Rows from block 11 of a small image denoising model, named by matrix and row number. Rows with one number belong to one channel. Each number is 50 + 15 x the weight over its row's rms, rounded and kept within 0 to 99. All counts start at 0.
After each channel's rows are labels from the 100 images, of 14976, where the channel reaches its highest value: "place" is the part of the image that holds the peak. Only what is clearly more common there than usual is listed. The data: photos of arthropod specimens (BIOSCAN-5M). In brackets: how many of the 100.
# convs0: first 3x3 conv (model.blocks.11.convs.0.weight, 64x64x3x3, each kernel summed), inputs 0-63
# convs1: second 3x3 conv (model.blocks.11.convs.1.weight, 64x64x3x3, transposed, each kernel summed), outputs 0-63

convs0.34:69 40 53 23 40 46 25 75 45 27 55 61 41 51 58 50 57 48 31 29 49 58 22 48 44 47 43 51 51 44 59 44 50 45 30 43 47 16 83 55 66 51 51 37 34 61 54 15 78 34 60 43 54 50 57 79 49 42 57 81 25 59 57 69
convs1.34:47 54 38 83 56 50 67 38 58 48 31 59 37 58 39 45 52 39 42 67 79 61 61 59 59 58 58 43 42 46 37 66 63 66 70 80 58 70 42 28 29 26 49 67 84 32 55 73 30 38 59 56 57 54 42 34 28 54 26 38 73 57 33 39
place: bottom centre (34); middle right (27)

convs0.13:52 56 83 64 42 61 28 60 48 36 55 58 41 50 08 50 56 33 48 42 60 50 33 33 65 22 39 63 40 45 62 49 60 43 40 70 70 62 52 59 39 45 14 50 10 60 32 61 84 50 47 57 50 62 53 52 51 55 70 48 62 48 29 62
convs1.13:53 36 34 67 42 48 38 39 32 65 35 66 55 55 45 45 48 87 45 53 41 56 48 64 31 55 80 44 66 54 47 63 47 57 73 78 60 34 42 40 65 44 66 39 67 58 55 48 08 55 54 35 39 52 52 56 21 64 20 63 61 62 74 24
place: top centre (33)

convs0.33:53 52 65 56 49 48 47 54 44 15 57 51 40 44 45 17 51 56 36 69 54 75 53 49 44 33 52 73 46 42 34 24 52 63 35 54 48 37 55 46 46 52 42 74 00 48 30 46 58 50 45 60 27 45 72 55 52 44 32 36 71 59 54 65
convs1.33:54 46 63 39 66 69 22 28 74 72 55 41 55 42 29 43 80 57 76 67 36 37 14 78 58 64 34 50 46 73 85 54 68 23 59 43 44 64 54 52 46 63 30 46 42 44 43 51 52 37 61 33 57 53 38 64 57 53 53 44 31 35 55 44
place: bottom right (42)

convs0.37:46 74 53 62 08 65 58 68 49 53 48 62 32 59 35 40 47 51 34 72 39 52 32 73 40 35 62 54 29 54 30 64 58 59 40 67 44 38 52 29 75 61 46 38 60 60 50 56 49 32 60 49 37 45 59 35 54 39 99 24 45 65 46 39
convs1.37:65 48 50 44 57 81 32 22 70 74 41 56 91 69 49 54 51 69 65 55 48 28 46 46 40 61 80 75 47 47 63 59 53 59 53 36 31 42 62 65 66 53 55 66 43 28 43 52 68 70 31 45 42 61 47 48 73 17 61 49 55 57 36 37
place: top left (48); top right (32)

convs0.14:30 50 46 49 46 29 53 10 67 41 58 51 57 53 38 66 42 00 41 54 54 51 44 57 32 17 62 47 54 44 30 47 36 43 53 44 52 52 77 32 79 58 46 50 56 58 26 72 40 33 52 39 63 66 71 43 41 50 32 45 36 34 38 63
convs1.14:51 42 61 59 80 60 45 65 49 64 69 86 55 44 29 37 59 65 17 65 38 39 45 68 51 47 70 45 70 60 59 54 51 21 94 57 47 55 62 47 54 60 35 53 38 67 44 57 73 44 53 35 74 44 51 71 52 63 28 55 61 51 70 63
place: top left (59)

convs0.35:77 38 59 25 30 63 52 61 38 44 21 43 42 55 48 51 46 46 40 75 37 55 46 74 44 34 41 59 59 58 52 18 58 63 38 50 28 53 54 41 89 39 46 45 54 51 62 52 59 51 71 34 39 38 22 50 68 56 63 53 33 09 74 39
convs1.35:85 45 70 44 49 76 38 77 53 55 50 34 46 50 48 31 56 53 59 62 50 34 29 71 56 51 65 52 55 49 73 58 56 25 34 43 69 56 65 56 55 44 40 47 40 50 07 54 56 50 65 38 32 54 82 63 71 73 73 29 52 71 44 50
place: bottom centre (82)

convs0.2:39 66 56 37 41 42 40 65 57 44 64 52 41 91 00 56 40 61 35 67 67 52 38 43 60 52 41 60 45 50 65 47 53 40 51 50 47 36 60 51 55 71 49 48 64 69 36 58 36 41 62 28 39 62 46 71 44 40 55 76 53 52 40 33
convs1.2:44 27 46 48 42 51 44 41 41 45 39 59 65 41 50 28 37 45 38 86 29 31 84 51 47 48 48 22 60 65 40 42 36 33 38 48 44 54 42 43 41 20 19 71 27 40 51 31 71 51 44 66 55 45 36 65 55 35 58 17 40 29 69 43
place: bottom centre (27)

convs0.50:40 47 64 65 59 38 65 53 21 30 41 74 20 59 73 35 61 47 41 60 37 70 51 64 56 48 47 43 56 64 33 37 67 43 67 51 41 75 33 38 51 54 19 42 57 55 61 66 69 66 36 55 48 56 39 17 24 52 47 47 69 52 10 41
convs1.50:44 44 49 59 67 47 49 46 58 43 57 43 66 69 58 75 55 32 62 42 47 55 61 33 63 58 42 58 31 56 58 49 59 62 60 51 63 92 54 62 40 28 56 89 48 58 26 77 55 34 36 76 57 70 55 36 63 49 31 36 73 36 28 81
place: top left (91)

convs0.62:45 48 70 54 75 53 38 53 36 53 54 49 45 57 63 37 79 41 28 57 56 65 22 62 62 71 62 41 33 61 57 40 48 58 64 65 43 40 43 63 46 56 08 36 50 53 34 68 80 45 43 58 54 55 37 07 63 35 55 26 42 42 21 45
convs1.62:46 55 74 49 17 53 68 50 38 60 49 81 58 63 46 49 71 39 71 49 58 48 42 62 58 53 14 69 63 33 49 41 51 26 27 50 53 52 37 49 40 72 56 71 43 53 37 74 28 34 70 44 59 62 47 34 57 61 80 59 78 27 52 52
place: top left (58)

convs0.36:49 39 67 66 68 48 21 37 58 25 75 36 64 45 37 49 62 65 56 76 75 64 42 59 49 36 36 74 05 24 48 34 32 46 42 50 44 61 66 57 52 43 37 29 68 64 52 40 52 43 33 34 61 52 36 55 57 38 54 44 32 54 36 76
convs1.36:40 55 47 27 64 40 66 58 58 09 35 62 59 43 64 26 36 64 45 48 31 83 46 60 46 55 69 39 54 16 59 73 63 31 68 49 56 57 30 53 64 43 44 45 14 55 38 58 37 43 41 58 66 73 22 47 60 48 46 46 50 31 64 54
place: bottom right (31)