Weights of a small image denoising model.
Training: muon at rate 0.0041, 8300 steps, batches of 128.
Data: trained on photos of arthropod specimens (BIOSCAN-5M), 195000 training examples, 5.4 epochs.
Rows from block 6 of a small image denoising model, named by matrix and row number. Rows with one number belong to one channel. Each number is 50 + 10 x the weight over its row's rms, rounded and kept within 0 to 99. All counts start at 0. After the name is the row's rms in percent of the matrix's.
After each channel's rows are labels from the 100 images, of 14976, where the channel reaches its highest value: "peak at" is the part of the image that holds the peak. Only what is clearly more common there than usual is listed. The data: photos of arthropod specimens (BIOSCAN-5M).
# convs0: first 3x3 conv (model.blocks.6.convs.0.weight, 64x64x3x3, each kernel summed), inputs 0-63
# convs1: second 3x3 conv (model.blocks.6.convs.1.weight, 64x64x3x3, transposed, each kernel summed), outputs 0-63

convs0.38 089:42 59 52 57 38 57 60 49 47 27 37 52 51 37 54 44 60 47 39 59 52 42 65 34 49 33 53 29 63 56 52 53 46 49 60 58 39 49 51 40 46 54 52 73 25 62 46 56 39 49 49 62 54 57 48 55 35 53 39 39 40 54 70 45
convs1.38 089:74 46 66 55 49 63 49 50 62 65 52 34 49 57 57 58 36 52 51 64 49 49 37 60 52 57 59 52 46 54 59 61 55 54 50 29 57 62 50 63 59 24 46 51 43 55 40 52 60 64 60 48 31 53 67 37 55 45 55 60 40 54 38 54
peak at: middle left

convs0.55 138:74 48 60 67 61 55 46 40 39 48 51 54 53 40 58 50 72 44 61 45 51 45 42 61 48 53 51 54 66 43 69 42 62 35 43 52 49 33 47 40 35 40 42 50 51 48 37 50 43 52 38 31 42 46 61 60 30 55 34 50 57 50 46 35
convs1.55 157:39 43 44 37 44 48 65 61 69 54 52 54 55 51 40 48 45 59 48 54 53 48 32 67 41 72 52 60 55 55 37 56 48 53 51 46 38 56 70 44 61 30 62 47 44 51 56 47 53 41 55 42 55 48 62 55 54 47 57 69 44 49 84 45
peak at: top right; middle right

convs0.35 111:56 25 52 38 54 45 55 67 36 44 58 54 53 63 43 79 54 47 50 38 49 55 30 49 48 49 65 51 42 49 58 51 54 34 46 49 62 37 53 35 51 45 57 53 60 38 48 36 49 51 40 43 50 54 57 29 63 45 43 73 47 56 55 51
convs1.35 084:52 37 35 61 57 52 53 57 53 50 41 45 39 42 34 65 44 50 32 49 47 47 48 37 61 31 50 41 50 48 34 47 47 75 33 44 43 53 49 59 53 32 53 18 60 50 58 49 50 44 57 57 58 39 46 36 47 32 46 45 48 47 59 44
peak at: middle left

convs0.7 125:54 52 45 52 61 45 54 47 42 50 29 53 37 57 48 08 61 49 52 54 47 50 48 50 49 51 61 63 41 53 53 47 54 61 44 62 59 66 46 49 50 44 45 43 26 60 42 44 61 48 43 29 50 55 51 40 53 67 37 53 61 57 36 49
convs1.7 112:58 50 67 39 57 46 47 38 56 61 78 40 43 43 48 52 57 47 46 46 47 53 32 47 47 54 45 86 50 45 65 50 55 34 47 42 42 62 54 57 52 48 48 55 25 44 47 43 61 51 55 53 55 43 45 34 57 45 44 58 33 49 46 61
peak at: middle right; middle left

convs0.15 092:64 75 51 51 48 48 41 64 60 42 42 43 45 50 49 49 54 49 40 61 40 44 37 35 39 35 47 63 59 57 47 51 63 35 43 67 46 67 52 62 45 59 38 43 52 45 56 30 72 51 44 40 54 52 60 41 53 50 70 33 50 53 41 48
convs1.15 115:40 49 33 54 62 52 55 35 67 73 55 47 43 49 42 55 61 50 56 43 38 55 43 65 60 69 56 55 26 50 43 37 55 53 46 31 35 44 58 62 57 37 57 51 31 48 46 46 60 55 54 51 38 43 48 48 57 39 57 57 44 46 35 66
peak at: top left

convs0.22 098:56 55 45 53 40 46 54 34 49 46 45 56 50 47 47 36 32 51 58 66 53 55 34 60 57 47 54 35 50 49 75 49 47 52 63 51 45 58 62 37 57 38 50 45 43 48 57 55 52 36 48 55 62 44 24 15 52 44 49 63 49 43 60 49
convs1.22 094:42 58 39 52 63 55 62 57 53 43 55 45 60 53 55 69 45 52 58 36 41 49 37 33 52 42 36 56 37 53 34 50 53 62 31 41 61 47 58 60 47 48 59 54 56 31 44 45 51 61 54 59 60 39 64 51 59 68 49 65 53 48 30 72
peak at: middle left

convs0.29 103:47 49 30 48 48 52 40 49 57 31 33 56 52 46 59 83 68 54 38 50 45 45 60 54 53 54 57 43 55 55 42 52 58 38 47 61 51 42 55 48 39 50 45 45 66 58 54 53 46 41 43 35 38 47 55 47 33 36 49 44 78 51 61 41
convs1.29 107:58 45 58 49 70 50 54 60 40 44 51 39 56 44 38 50 40 64 53 44 52 50 58 50 64 30 45 47 52 49 65 35 45 55 50 53 41 54 56 69 47 56 61 62 53 31 33 31 79 42 44 53 65 50 47 53 71 37 53 43 55 54 46 53
peak at: top right

convs0.51 097:40 55 45 24 33 41 34 35 49 44 41 53 59 69 50 45 47 46 45 77 60 37 54 59 55 43 45 59 49 54 59 49 49 56 47 66 41 55 43 43 50 38 65 61 48 57 54 62 45 31 53 41 46 57 59 42 42 56 55 55 53 31 57 37
convs1.51 125:30 39 44 51 52 54 54 54 59 58 41 61 51 47 58 49 52 47 47 41 42 53 56 43 46 48 41 43 68 46 48 64 58 37 47 54 61 58 47 58 44 56 26 51 59 51 61 71 48 46 46 52 54 51 48 75 64 74 56 52 56 28 46 72
peak at: bottom centre; top centre

convs0.48 093:48 58 55 49 54 55 58 56 44 40 40 41 40 61 56 32 59 43 47 44 56 38 69 42 43 40 81 34 56 48 37 55 61 59 42 56 61 53 56 32 43 48 48 52 38 52 45 47 49 53 40 56 37 54 66 53 51 34 40 37 43 69 67 49
convs1.48 084:34 48 29 37 57 48 46 38 49 55 49 59 53 36 51 70 31 37 45 65 51 51 41 42 51 59 39 53 49 42 59 61 44 63 56 45 54 60 37 46 56 42 55 37 58 59 53 55 43 54 43 46 50 54 26 52 51 68 80 41 41 45 45 49
peak at: middle left

convs0.42 130:55 50 53 68 43 58 38 42 52 46 21 37 50 45 57 51 59 37 63 32 50 46 55 51 45 37 50 43 68 53 60 63 62 31 42 49 37 69 56 46 51 45 71 50 43 48 67 40 63 49 56 47 57 34 47 37 51 50 51 47 43 52 39 50
convs1.42 155:59 53 45 62 58 45 45 34 63 49 45 47 31 51 54 59 36 53 38 50 59 51 52 55 58 54 34 61 44 54 51 47 42 52 41 47 46 70 53 65 38 35 29 43 52 45 56 74 47 48 47 43 46 46 55 79 56 41 51 47 59 40 40 69
peak at: bottom right; top left

convs0.31 114:42 69 53 62 36 53 41 49 47 55 58 44 47 43 25 53 17 56 41 66 44 68 54 35 50 36 54 50 57 50 50 28 55 61 47 60 44 60 49 42 48 35 53 50 39 49 50 48 37 60 54 47 46 42 57 34 61 48 46 53 56 42 63 54
convs1.31 133:55 51 41 42 57 53 70 37 69 60 37 51 59 50 47 52 54 46 60 68 51 42 57 48 33 66 30 44 43 45 36 68 46 30 48 52 49 36 49 45 43 65 54 56 50 45 50 45 38 36 50 48 50 51 41 53 43 59 31 28 40 44 57 54
peak at: centre

convs0.25 048:48 54 72 46 57 28 58 56 58 47 41 41 47 48 52 56 27 42 53 57 41 68 33 27 34 45 43 47 41 49 39 48 38 43 43 37 55 47 49 37 59 39 49 62 43 49 45 61 49 37 48 34 55 48 51 44 59 55 66 54 56 48 53 31
convs1.25 050:65 53 56 54 50 45 64 52 63 60 57 52 63 47 54 75 57 58 54 67 57 60 56 57 51 50 51 55 50 54 82 60 41 62 65 53 48 45 54 64 63 48 50 63 47 49 63 51 73 42 55 48 46 62 38 53 57 43 66 58 64 62 56 42
peak at: bottom right

convs0.19 099:44 54 67 49 52 47 51 58 44 34 54 43 50 51 48 39 58 36 44 46 59 49 55 57 63 49 42 38 62 53 53 59 40 41 54 58 67 73 40 61 46 53 24 61 54 51 33 63 54 44 64 50 63 48 40 35 45 53 50 68 58 37 29 39
convs1.19 092:52 43 35 50 38 48 42 21 45 55 42 57 36 42 50 60 51 55 55 52 55 41 42 55 38 47 48 51 50 29 39 43 61 55 39 49 43 33 40 34 39 30 53 44 49 46 47 29 56 53 38 46 28 57 49 55 54 51 64 36 38 40 56 60
peak at: bottom right; top left

convs0.27 044:32 60 48 43 53 48 52 52 55 52 61 21 52 43 38 54 61 49 46 45 44 49 37 50 45 63 41 39 49 52 51 42 60 46 06 42 54 45 37 36 49 56 47 56 42 54 47 55 50 36 42 52 39 51 36 48 60 52 53 45 48 55 38 36
convs1.27 052:65 42 52 53 45 50 61 52 42 56 53 49 29 54 54 50 54 70 50 58 43 60 52 50 56 67 47 48 30 64 65 59 56 46 33 50 51 60 43 71 50 34 57 57 61 61 52 68 61 52 56 73 45 56 40 61 62 47 48 64 64 53 58 52
peak at: bottom left

convs0.1 087:37 58 31 44 37 47 50 41 50 57 63 47 31 50 64 60 58 47 46 72 49 42 63 47 42 61 36 51 48 48 39 42 34 49 57 37 61 58 62 40 41 32 40 63 39 49 50 55 43 44 68 46 58 52 54 74 44 41 44 35 55 55 48 52
convs1.1 092:50 23 62 37 55 62 61 46 47 51 40 41 53 41 26 32 46 50 43 29 56 56 47 38 46 46 58 53 61 40 49 50 49 51 42 50 47 46 48 57 49 42 32 47 54 44 44 40 53 41 43 44 50 48 53 14 48 35 44 39 47 57 64 47
peak at: centre

convs0.11 103:56 41 48 72 52 49 47 56 42 50 50 39 33 38 45 71 57 41 54 51 51 57 43 63 53 50 60 37 54 43 52 53 64 68 57 37 13 52 53 35 39 51 30 51 66 54 49 42 44 44 54 45 42 51 46 60 58 48 50 39 62 51 42 54
convs1.11 104:57 43 47 50 78 49 44 68 58 45 62 56 60 50 47 53 47 56 48 55 59 43 47 40 47 35 43 51 36 57 39 32 48 55 45 58 38 57 65 56 35 52 49 59 48 49 46 47 58 52 43 55 61 47 53 62 42 55 89 58 38 61 59 42
peak at: top right; top centre

convs0.20 090:46 58 57 48 58 64 54 44 58 44 48 54 35 30 60 61 60 50 39 48 41 29 61 53 53 54 49 23 58 46 52 51 26 35 48 53 55 38 51 50 57 33 42 62 38 49 41 49 39 39 51 63 54 64 60 40 57 40 35 38 45 51 55 60
convs1.20 110:62 50 37 54 50 34 36 52 35 56 70 44 47 42 50 41 47 52 64 54 55 64 30 61 65 41 47 54 46 45 37 45 44 39 73 58 41 63 42 51 37 48 53 51 41 49 65 43 42 56 57 60 44 49 36 58 42 38 34 61 46 42 57 31
peak at: middle left

convs0.62 091:45 56 60 38 57 54 62 45 52 51 48 40 41 66 80 37 41 61 47 37 37 38 42 52 40 48 67 44 48 35 48 49 37 54 54 36 37 40 54 67 50 44 67 39 53 53 46 59 56 39 41 48 47 52 51 28 63 63 48 58 45 54 39 48
convs1.62 100:58 70 41 45 52 38 49 46 38 57 44 53 53 46 73 42 55 30 40 66 36 55 53 50 60 34 40 47 52 51 42 54 53 58 46 52 37 51 56 47 33 68 44 53 43 60 58 47 56 50 55 56 45 54 49 81 65 34 68 41 52 57 47 56
peak at: top left

convs0.24 195:65 40 35 37 57 48 43 58 49 43 43 26 43 50 48 43 44 33 64 41 54 59 57 54 47 50 53 48 33 50 76 36 38 56 59 61 41 44 58 32 38 54 64 69 50 56 58 56 63 44 45 30 53 60 58 43 50 42 49 52 47 38 50 51
convs1.24 127:46 50 55 37 70 42 53 58 42 48 32 49 47 58 49 49 31 59 81 59 53 53 44 55 54 45 53 49 59 54 52 49 70 55 21 56 49 46 48 47 74 62 45 41 51 45 49 49 37 54 42 44 53 61 35 47 53 34 52 40 48 37 44 54
peak at: bottom right

convs0.63 097:22 51 32 61 37 49 43 47 48 47 59 51 41 68 52 49 35 48 44 41 58 59 65 52 54 55 66 31 32 57 43 55 43 61 57 42 55 37 36 46 58 45 53 62 56 47 49 66 40 49 56 68 56 56 48 61 53 60 39 48 48 39 33 59
convs1.63 128:51 47 53 33 42 56 48 59 62 52 45 51 50 40 39 54 50 51 52 52 29 44 45 53 52 40 29 68 66 39 33 35 50 46 40 46 28 53 55 63 59 42 45 49 27 45 66 35 56 43 50 57 53 48 59 46 55 56 66 68 39 42 59 55
peak at: middle left

convs0.18 106:44 51 61 53 52 47 41 25 53 17 54 37 68 48 48 56 60 52 53 50 49 44 32 51 39 55 33 58 49 60 39 43 47 63 55 48 63 38 44 52 49 69 55 44 66 50 56 35 40 51 61 58 47 40 40 46 47 52 56 52 32 52 58 66
convs1.18 090:56 52 45 50 52 42 59 53 45 34 57 53 72 54 52 54 47 49 47 44 62 70 51 59 59 50 66 59 26 34 48 64 61 56 44 41 45 58 44 50 54 22 50 38 60 42 52 53 50 64 40 29 57 48 51 52 57 30 42 46 65 57 42 49
peak at: middle left

convs0.3 047:50 53 57 47 43 34 54 41 75 48 46 39 59 34 44 54 55 38 51 27 43 52 47 30 35 36 50 56 53 42 42 56 46 51 44 42 55 30 40 47 35 57 51 61 56 49 38 70 33 53 44 43 60 38 56 47 57 58 58 62 58 52 32 50
convs1.3 045:46 48 57 61 48 38 47 38 59 65 37 60 56 37 43 63 35 44 48 67 52 42 68 43 62 47 43 54 62 64 53 42 38 59 70 58 47 59 51 48 47 59 54 58 40 59 46 45 59 51 47 56 63 65 46 53 52 58 29 61 24 53 65 42
peak at: bottom centre; bottom right

convs0.39 090:54 39 57 51 49 50 41 51 34 39 65 57 55 36 77 49 44 56 44 61 50 58 28 55 44 46 63 57 41 35 42 49 62 53 53 51 40 58 51 47 48 52 58 67 63 57 49 43 69 48 44 44 71 48 39 27 43 55 48 50 57 47 30 49
convs1.39 103:51 67 29 45 52 44 54 53 45 49 38 38 64 37 40 78 46 38 43 39 44 43 59 47 52 48 48 38 47 48 56 41 53 66 38 34 49 48 50 46 36 48 74 29 51 32 36 46 45 52 52 40 42 47 51 48 51 36 63 44 42 53 40 50
peak at: bottom right; middle right

convs0.43 112:44 58 53 52 52 41 41 37 55 53 53 51 45 45 48 57 62 53 67 39 41 41 45 61 46 61 63 53 57 45 38 45 56 52 32 50 48 45 50 50 56 91 40 33 31 58 56 44 52 51 52 42 39 39 49 70 48 59 34 55 49 45 36 50
convs1.43 115:36 40 43 29 49 60 40 54 60 55 55 47 44 40 52 38 64 59 74 50 69 45 61 69 55 53 53 58 51 45 40 35 47 54 48 51 51 56 65 47 52 59 43 40 52 66 59 56 40 53 60 43 45 59 56 61 56 40 26 45 53 55 65 66
peak at: bottom left; top right

convs0.57 100:51 47 43 28 43 54 56 61 37 40 56 52 55 56 57 33 43 52 45 56 46 58 44 46 56 60 59 44 61 33 46 44 46 61 63 54 71 41 46 38 59 46 84 61 42 53 53 43 47 53 31 41 56 55 50 43 51 42 44 74 42 50 43 43
convs1.57 083:32 66 51 64 47 52 40 55 37 47 35 66 65 48 47 55 55 43 40 54 37 40 47 58 41 45 56 44 36 59 47 73 64 44 40 48 43 70 39 42 56 59 48 38 44 37 43 50 49 54 47 34 42 33 37 56 35 57 61 43 50 65 52 49
peak at: top right

convs0.44 078:39 57 57 54 39 60 48 39 50 51 59 54 40 51 36 32 52 35 52 48 53 63 50 52 48 60 55 54 44 41 44 27 62 55 51 49 50 71 49 43 56 46 30 44 68 56 43 53 52 68 54 53 60 48 34 66 56 33 44 25 41 52 46 33
convs1.44 136:48 40 33 59 46 46 30 40 50 46 60 58 58 45 48 43 52 50 61 58 46 35 61 49 47 52 39 58 45 52 44 24 52 39 42 48 49 59 52 49 31 57 28 58 37 51 55 63 56 34 56 61 52 45 56 70 43 42 70 41 47 41 35 62
peak at: centre

convs0.32 094:36 60 41 49 51 41 43 59 35 28 31 45 46 58 34 52 44 58 46 49 42 62 61 47 50 46 75 39 58 68 48 62 52 69 56 43 54 37 56 31 62 46 51 46 47 56 46 41 52 43 46 54 34 57 62 67 46 41 56 45 44 62 60 49
convs1.32 079:67 47 49 36 57 43 60 54 51 49 56 61 27 53 61 62 56 41 60 46 52 49 48 55 42 53 25 48 47 44 38 65 40 42 47 55 49 55 50 48 52 31 58 36 51 55 64 57 40 34 52 26 61 67 59 52 57 57 34 60 54 62 58 38
peak at: centre

convs0.2 092:41 56 59 50 46 58 33 48 50 43 41 44 50 59 47 49 55 57 37 64 59 40 36 52 51 56 49 63 53 63 60 51 64 52 51 40 36 50 49 49 49 51 26 47 46 41 44 79 71 70 53 49 39 49 51 39 56 29 53 43 43 40 29 46
convs1.2 074:56 53 43 65 47 43 55 19 38 49 61 42 53 51 46 55 27 41 51 52 42 51 51 54 54 55 60 44 58 54 46 44 39 52 47 48 56 56 23 51 49 53 63 44 56 45 46 51 53 45 48 38 25 66 74 49 51 71 64 51 46 44 49 57
peak at: bottom centre; bottom right

convs0.30 099:56 33 54 57 44 49 44 33 57 55 49 38 47 53 76 41 43 35 42 61 51 50 57 53 52 50 43 41 65 48 41 55 49 48 46 44 42 65 56 25 57 49 55 47 28 45 60 45 42 45 54 71 46 40 50 70 55 39 61 46 40 43 71 55
convs1.30 102:41 40 44 37 66 49 64 65 49 49 51 53 45 47 32 47 64 47 42 34 67 55 45 38 48 35 53 46 37 60 54 43 51 62 54 55 58 39 60 76 41 39 47 54 69 33 40 54 66 56 45 59 55 56 51 31 52 53 56 64 46 59 41 58
peak at: top centre

convs0.21 043:35 50 56 54 47 37 52 52 47 36 68 56 41 43 58 53 24 41 47 45 46 52 50 44 37 52 32 46 51 57 43 37 52 35 67 44 53 43 75 48 58 56 39 49 40 44 44 44 47 47 52 43 29 37 27 59 36 47 48 35 50 52 53 34
convs1.21 052:45 54 55 49 48 65 51 35 78 68 50 59 60 55 55 63 51 43 42 59 51 50 54 56 56 43 58 51 51 69 58 55 59 39 60 49 46 53 67 64 67 45 48 56 42 46 49 58 66 40 65 56 67 47 42 53 62 60 49 70 57 67 62 57
peak at: bottom left

convs0.59 113:59 85 57 48 59 45 48 62 47 41 52 46 47 60 68 21 46 44 51 34 53 56 47 62 46 48 52 47 50 46 65 46 55 58 47 39 32 42 57 38 37 47 63 40 51 54 61 42 49 61 48 41 65 43 36 51 53 62 39 53 40 50 46 43
convs1.59 091:38 49 49 65 41 61 55 39 62 53 38 51 34 53 41 57 45 45 46 60 47 39 61 61 60 66 46 36 42 47 39 81 43 47 53 50 45 58 39 57 63 62 51 67 49 43 39 56 46 53 35 54 35 53 52 44 52 41 38 33 64 37 54 60
peak at: top centre

convs0.40 090:38 51 56 66 57 44 27 56 51 50 57 45 46 62 35 47 54 51 39 67 47 53 57 60 48 57 60 59 42 66 67 33 66 45 54 52 46 60 49 48 40 43 61 47 62 48 54 50 48 53 30 28 45 47 54 52 49 27 58 67 39 42 40 37
convs1.40 071:62 61 40 59 47 33 46 43 36 48 53 41 60 45 52 57 42 43 48 53 46 39 46 53 34 45 62 44 50 61 35 34 26 60 38 47 48 40 46 50 50 59 41 41 46 38 31 42 47 39 65 49 43 46 73 56 41 62 41 62 53 70 55 44
peak at: top right; middle right