config.toml
train_examples = 195000
translate = 0.06
activation = "relu"
init = "trunc_normal_002"
weight_decay = 0.06
Rows from block 14 of a small image denoising model, named by matrix and row number. Rows with one number belong to one channel. Each number is 128 + 24 x the weight over its row's rms, rounded and kept within 0 to 255. All counts start at 0. Numbers have three digits each. After the name is the row's rms in percent of the matrix's.
Before each channel's rows are labels from the 100 images, of 14976, where the channel reaches its highest value: "top examples" is what is common among them. Only what is clearly more common there than usual is listed. The data: photos of arthropod specimens (BIOSCAN-5M). In brackets: how many of the 100.
# convs0: first 3x3 conv (model.blocks.14.convs.0.weight, 64x64x3x3, each kernel summed), inputs 0-63
# convs1: second 3x3 conv (model.blocks.14.convs.1.weight, 64x64x3x3, transposed, each kernel summed), outputs 0-63

top examples: order Hymenoptera (42)
convs0.52 097:142117131136132099117119106134102117113103131086107092110125110142127144151116131122125111168118137087152125102161139097098139173188129164097140156077125136131139116092175164117152165099141137
convs1.52 095:113157137147133145134146110123121124131169156161156138098120141144148087098147133127113109124136168150123148150158109150129097125099153112117148148170076099112113154131110133039127107114106141

top examples: order Hemiptera (29)
convs0.41 124:100140152110071142147137164113130166142139150154125127173152147144143111120138134103086118150130137155143121144133072098111182143135127105133135130160097113139111106106138135194096107131107111
convs1.41 117:141102114131183129122136135138121096117135090087135154094085122110108122137115099142148137118111132117093110096145174126138024117112107136135145126134147132140117150145117090114128126123154144

top examples: order Coleoptera (36)
convs0.9 097:139138171134112148087152107139106140106195148105120143102119103166103151137142160144120145130134089124143110146124124093178162138091114110128129097134098152113108122105154074159102108138124130
convs1.9 101:135120145148126165132165137113141130145138137148128124119112087098138109133102143162079102145148118145099135078118167147165132120138106127101143095162172131144116132148140076123165106175085142

top examples: order Hymenoptera (43)
convs0.49 086:105142133161132122170133141104164149111124141134123124132111101094110131151171178086150139152119153105121129113109142117079157129097128143116141125149118096119125152137123084150114175121173067
convs1.49 075:126103147102119096090119104123112106173128131116108130108158111146135141111101120143109136096130119147107133106162143141164131123151116087133092168125124170127083128134129187105124084132070159

top examples: order Hemiptera (33); family Drosophilidae (27)
convs0.13 122:109109106139092154155142107102076122146104123135145119139137116147137111142176133126108096171133102152105138128131164161119119118134138100146093114072136142123154140128082109162111091143104073
convs1.13 158:098108102108137093146099115139172186157145127126112115189141109137127099110124116100122176083152132131102106136149072121151107122091140142156130141144095092116136142133145118140126153114145148

top examples: order Hymenoptera (42)
convs0.10 083:129090139141099122169144079122136141129073133134122152127102141113130165095152110152146138113117124146138106182111169109124162101123163111131127117153115106148141152161073097133161119155104150
convs1.10 082:165145128125170146109143163109135098115154104133148137123137105107122104126152179136106130153118143134137155084146132113159168127120071131099147070101150155107122166126147141154126095148160117

top examples: order Hymenoptera (43)
convs0.20 088:114120129118102124131170106218098088107121121111138127101135108161138121112144129131166182085100092134131116134119132109130102104129142136123109109123185116131100156132108095107117115136117107
convs1.20 087:146133143115123121117114124088139142124134138105135097149088097125131136123119103134160096128123098081106153115123101139158086088118049145150108120123137106120125132098119062103164113124144104

top examples: order Hymenoptera (41)
convs0.44 091:167128170152079138131174109154174123144139119099146115122126102141121113113121170159101123181118121095142111140080089109112110141145100164126121144122108122133072105117151102133118127114143139
convs1.44 076:116140092117158103167155134085094163130103126171122161133127152118094167089138114100149131087175123152160148125137139123115179136099133146137148074109125154111160136127108140133135130120106124

top examples: order Hymenoptera (44)
convs0.28 111:133096115111107151092104161129134161126132092091152139112146092147074124154136092134098157145101131141135116138128139149152097071073092118141109156127156135147127094138156137157117140106109131
convs1.28 109:120146140131143151142140124128105124124126152205128128135139157100160107121083163106134080141139148087112175153131127104118105125143182118106157097132109125107136137093131148083123173136139129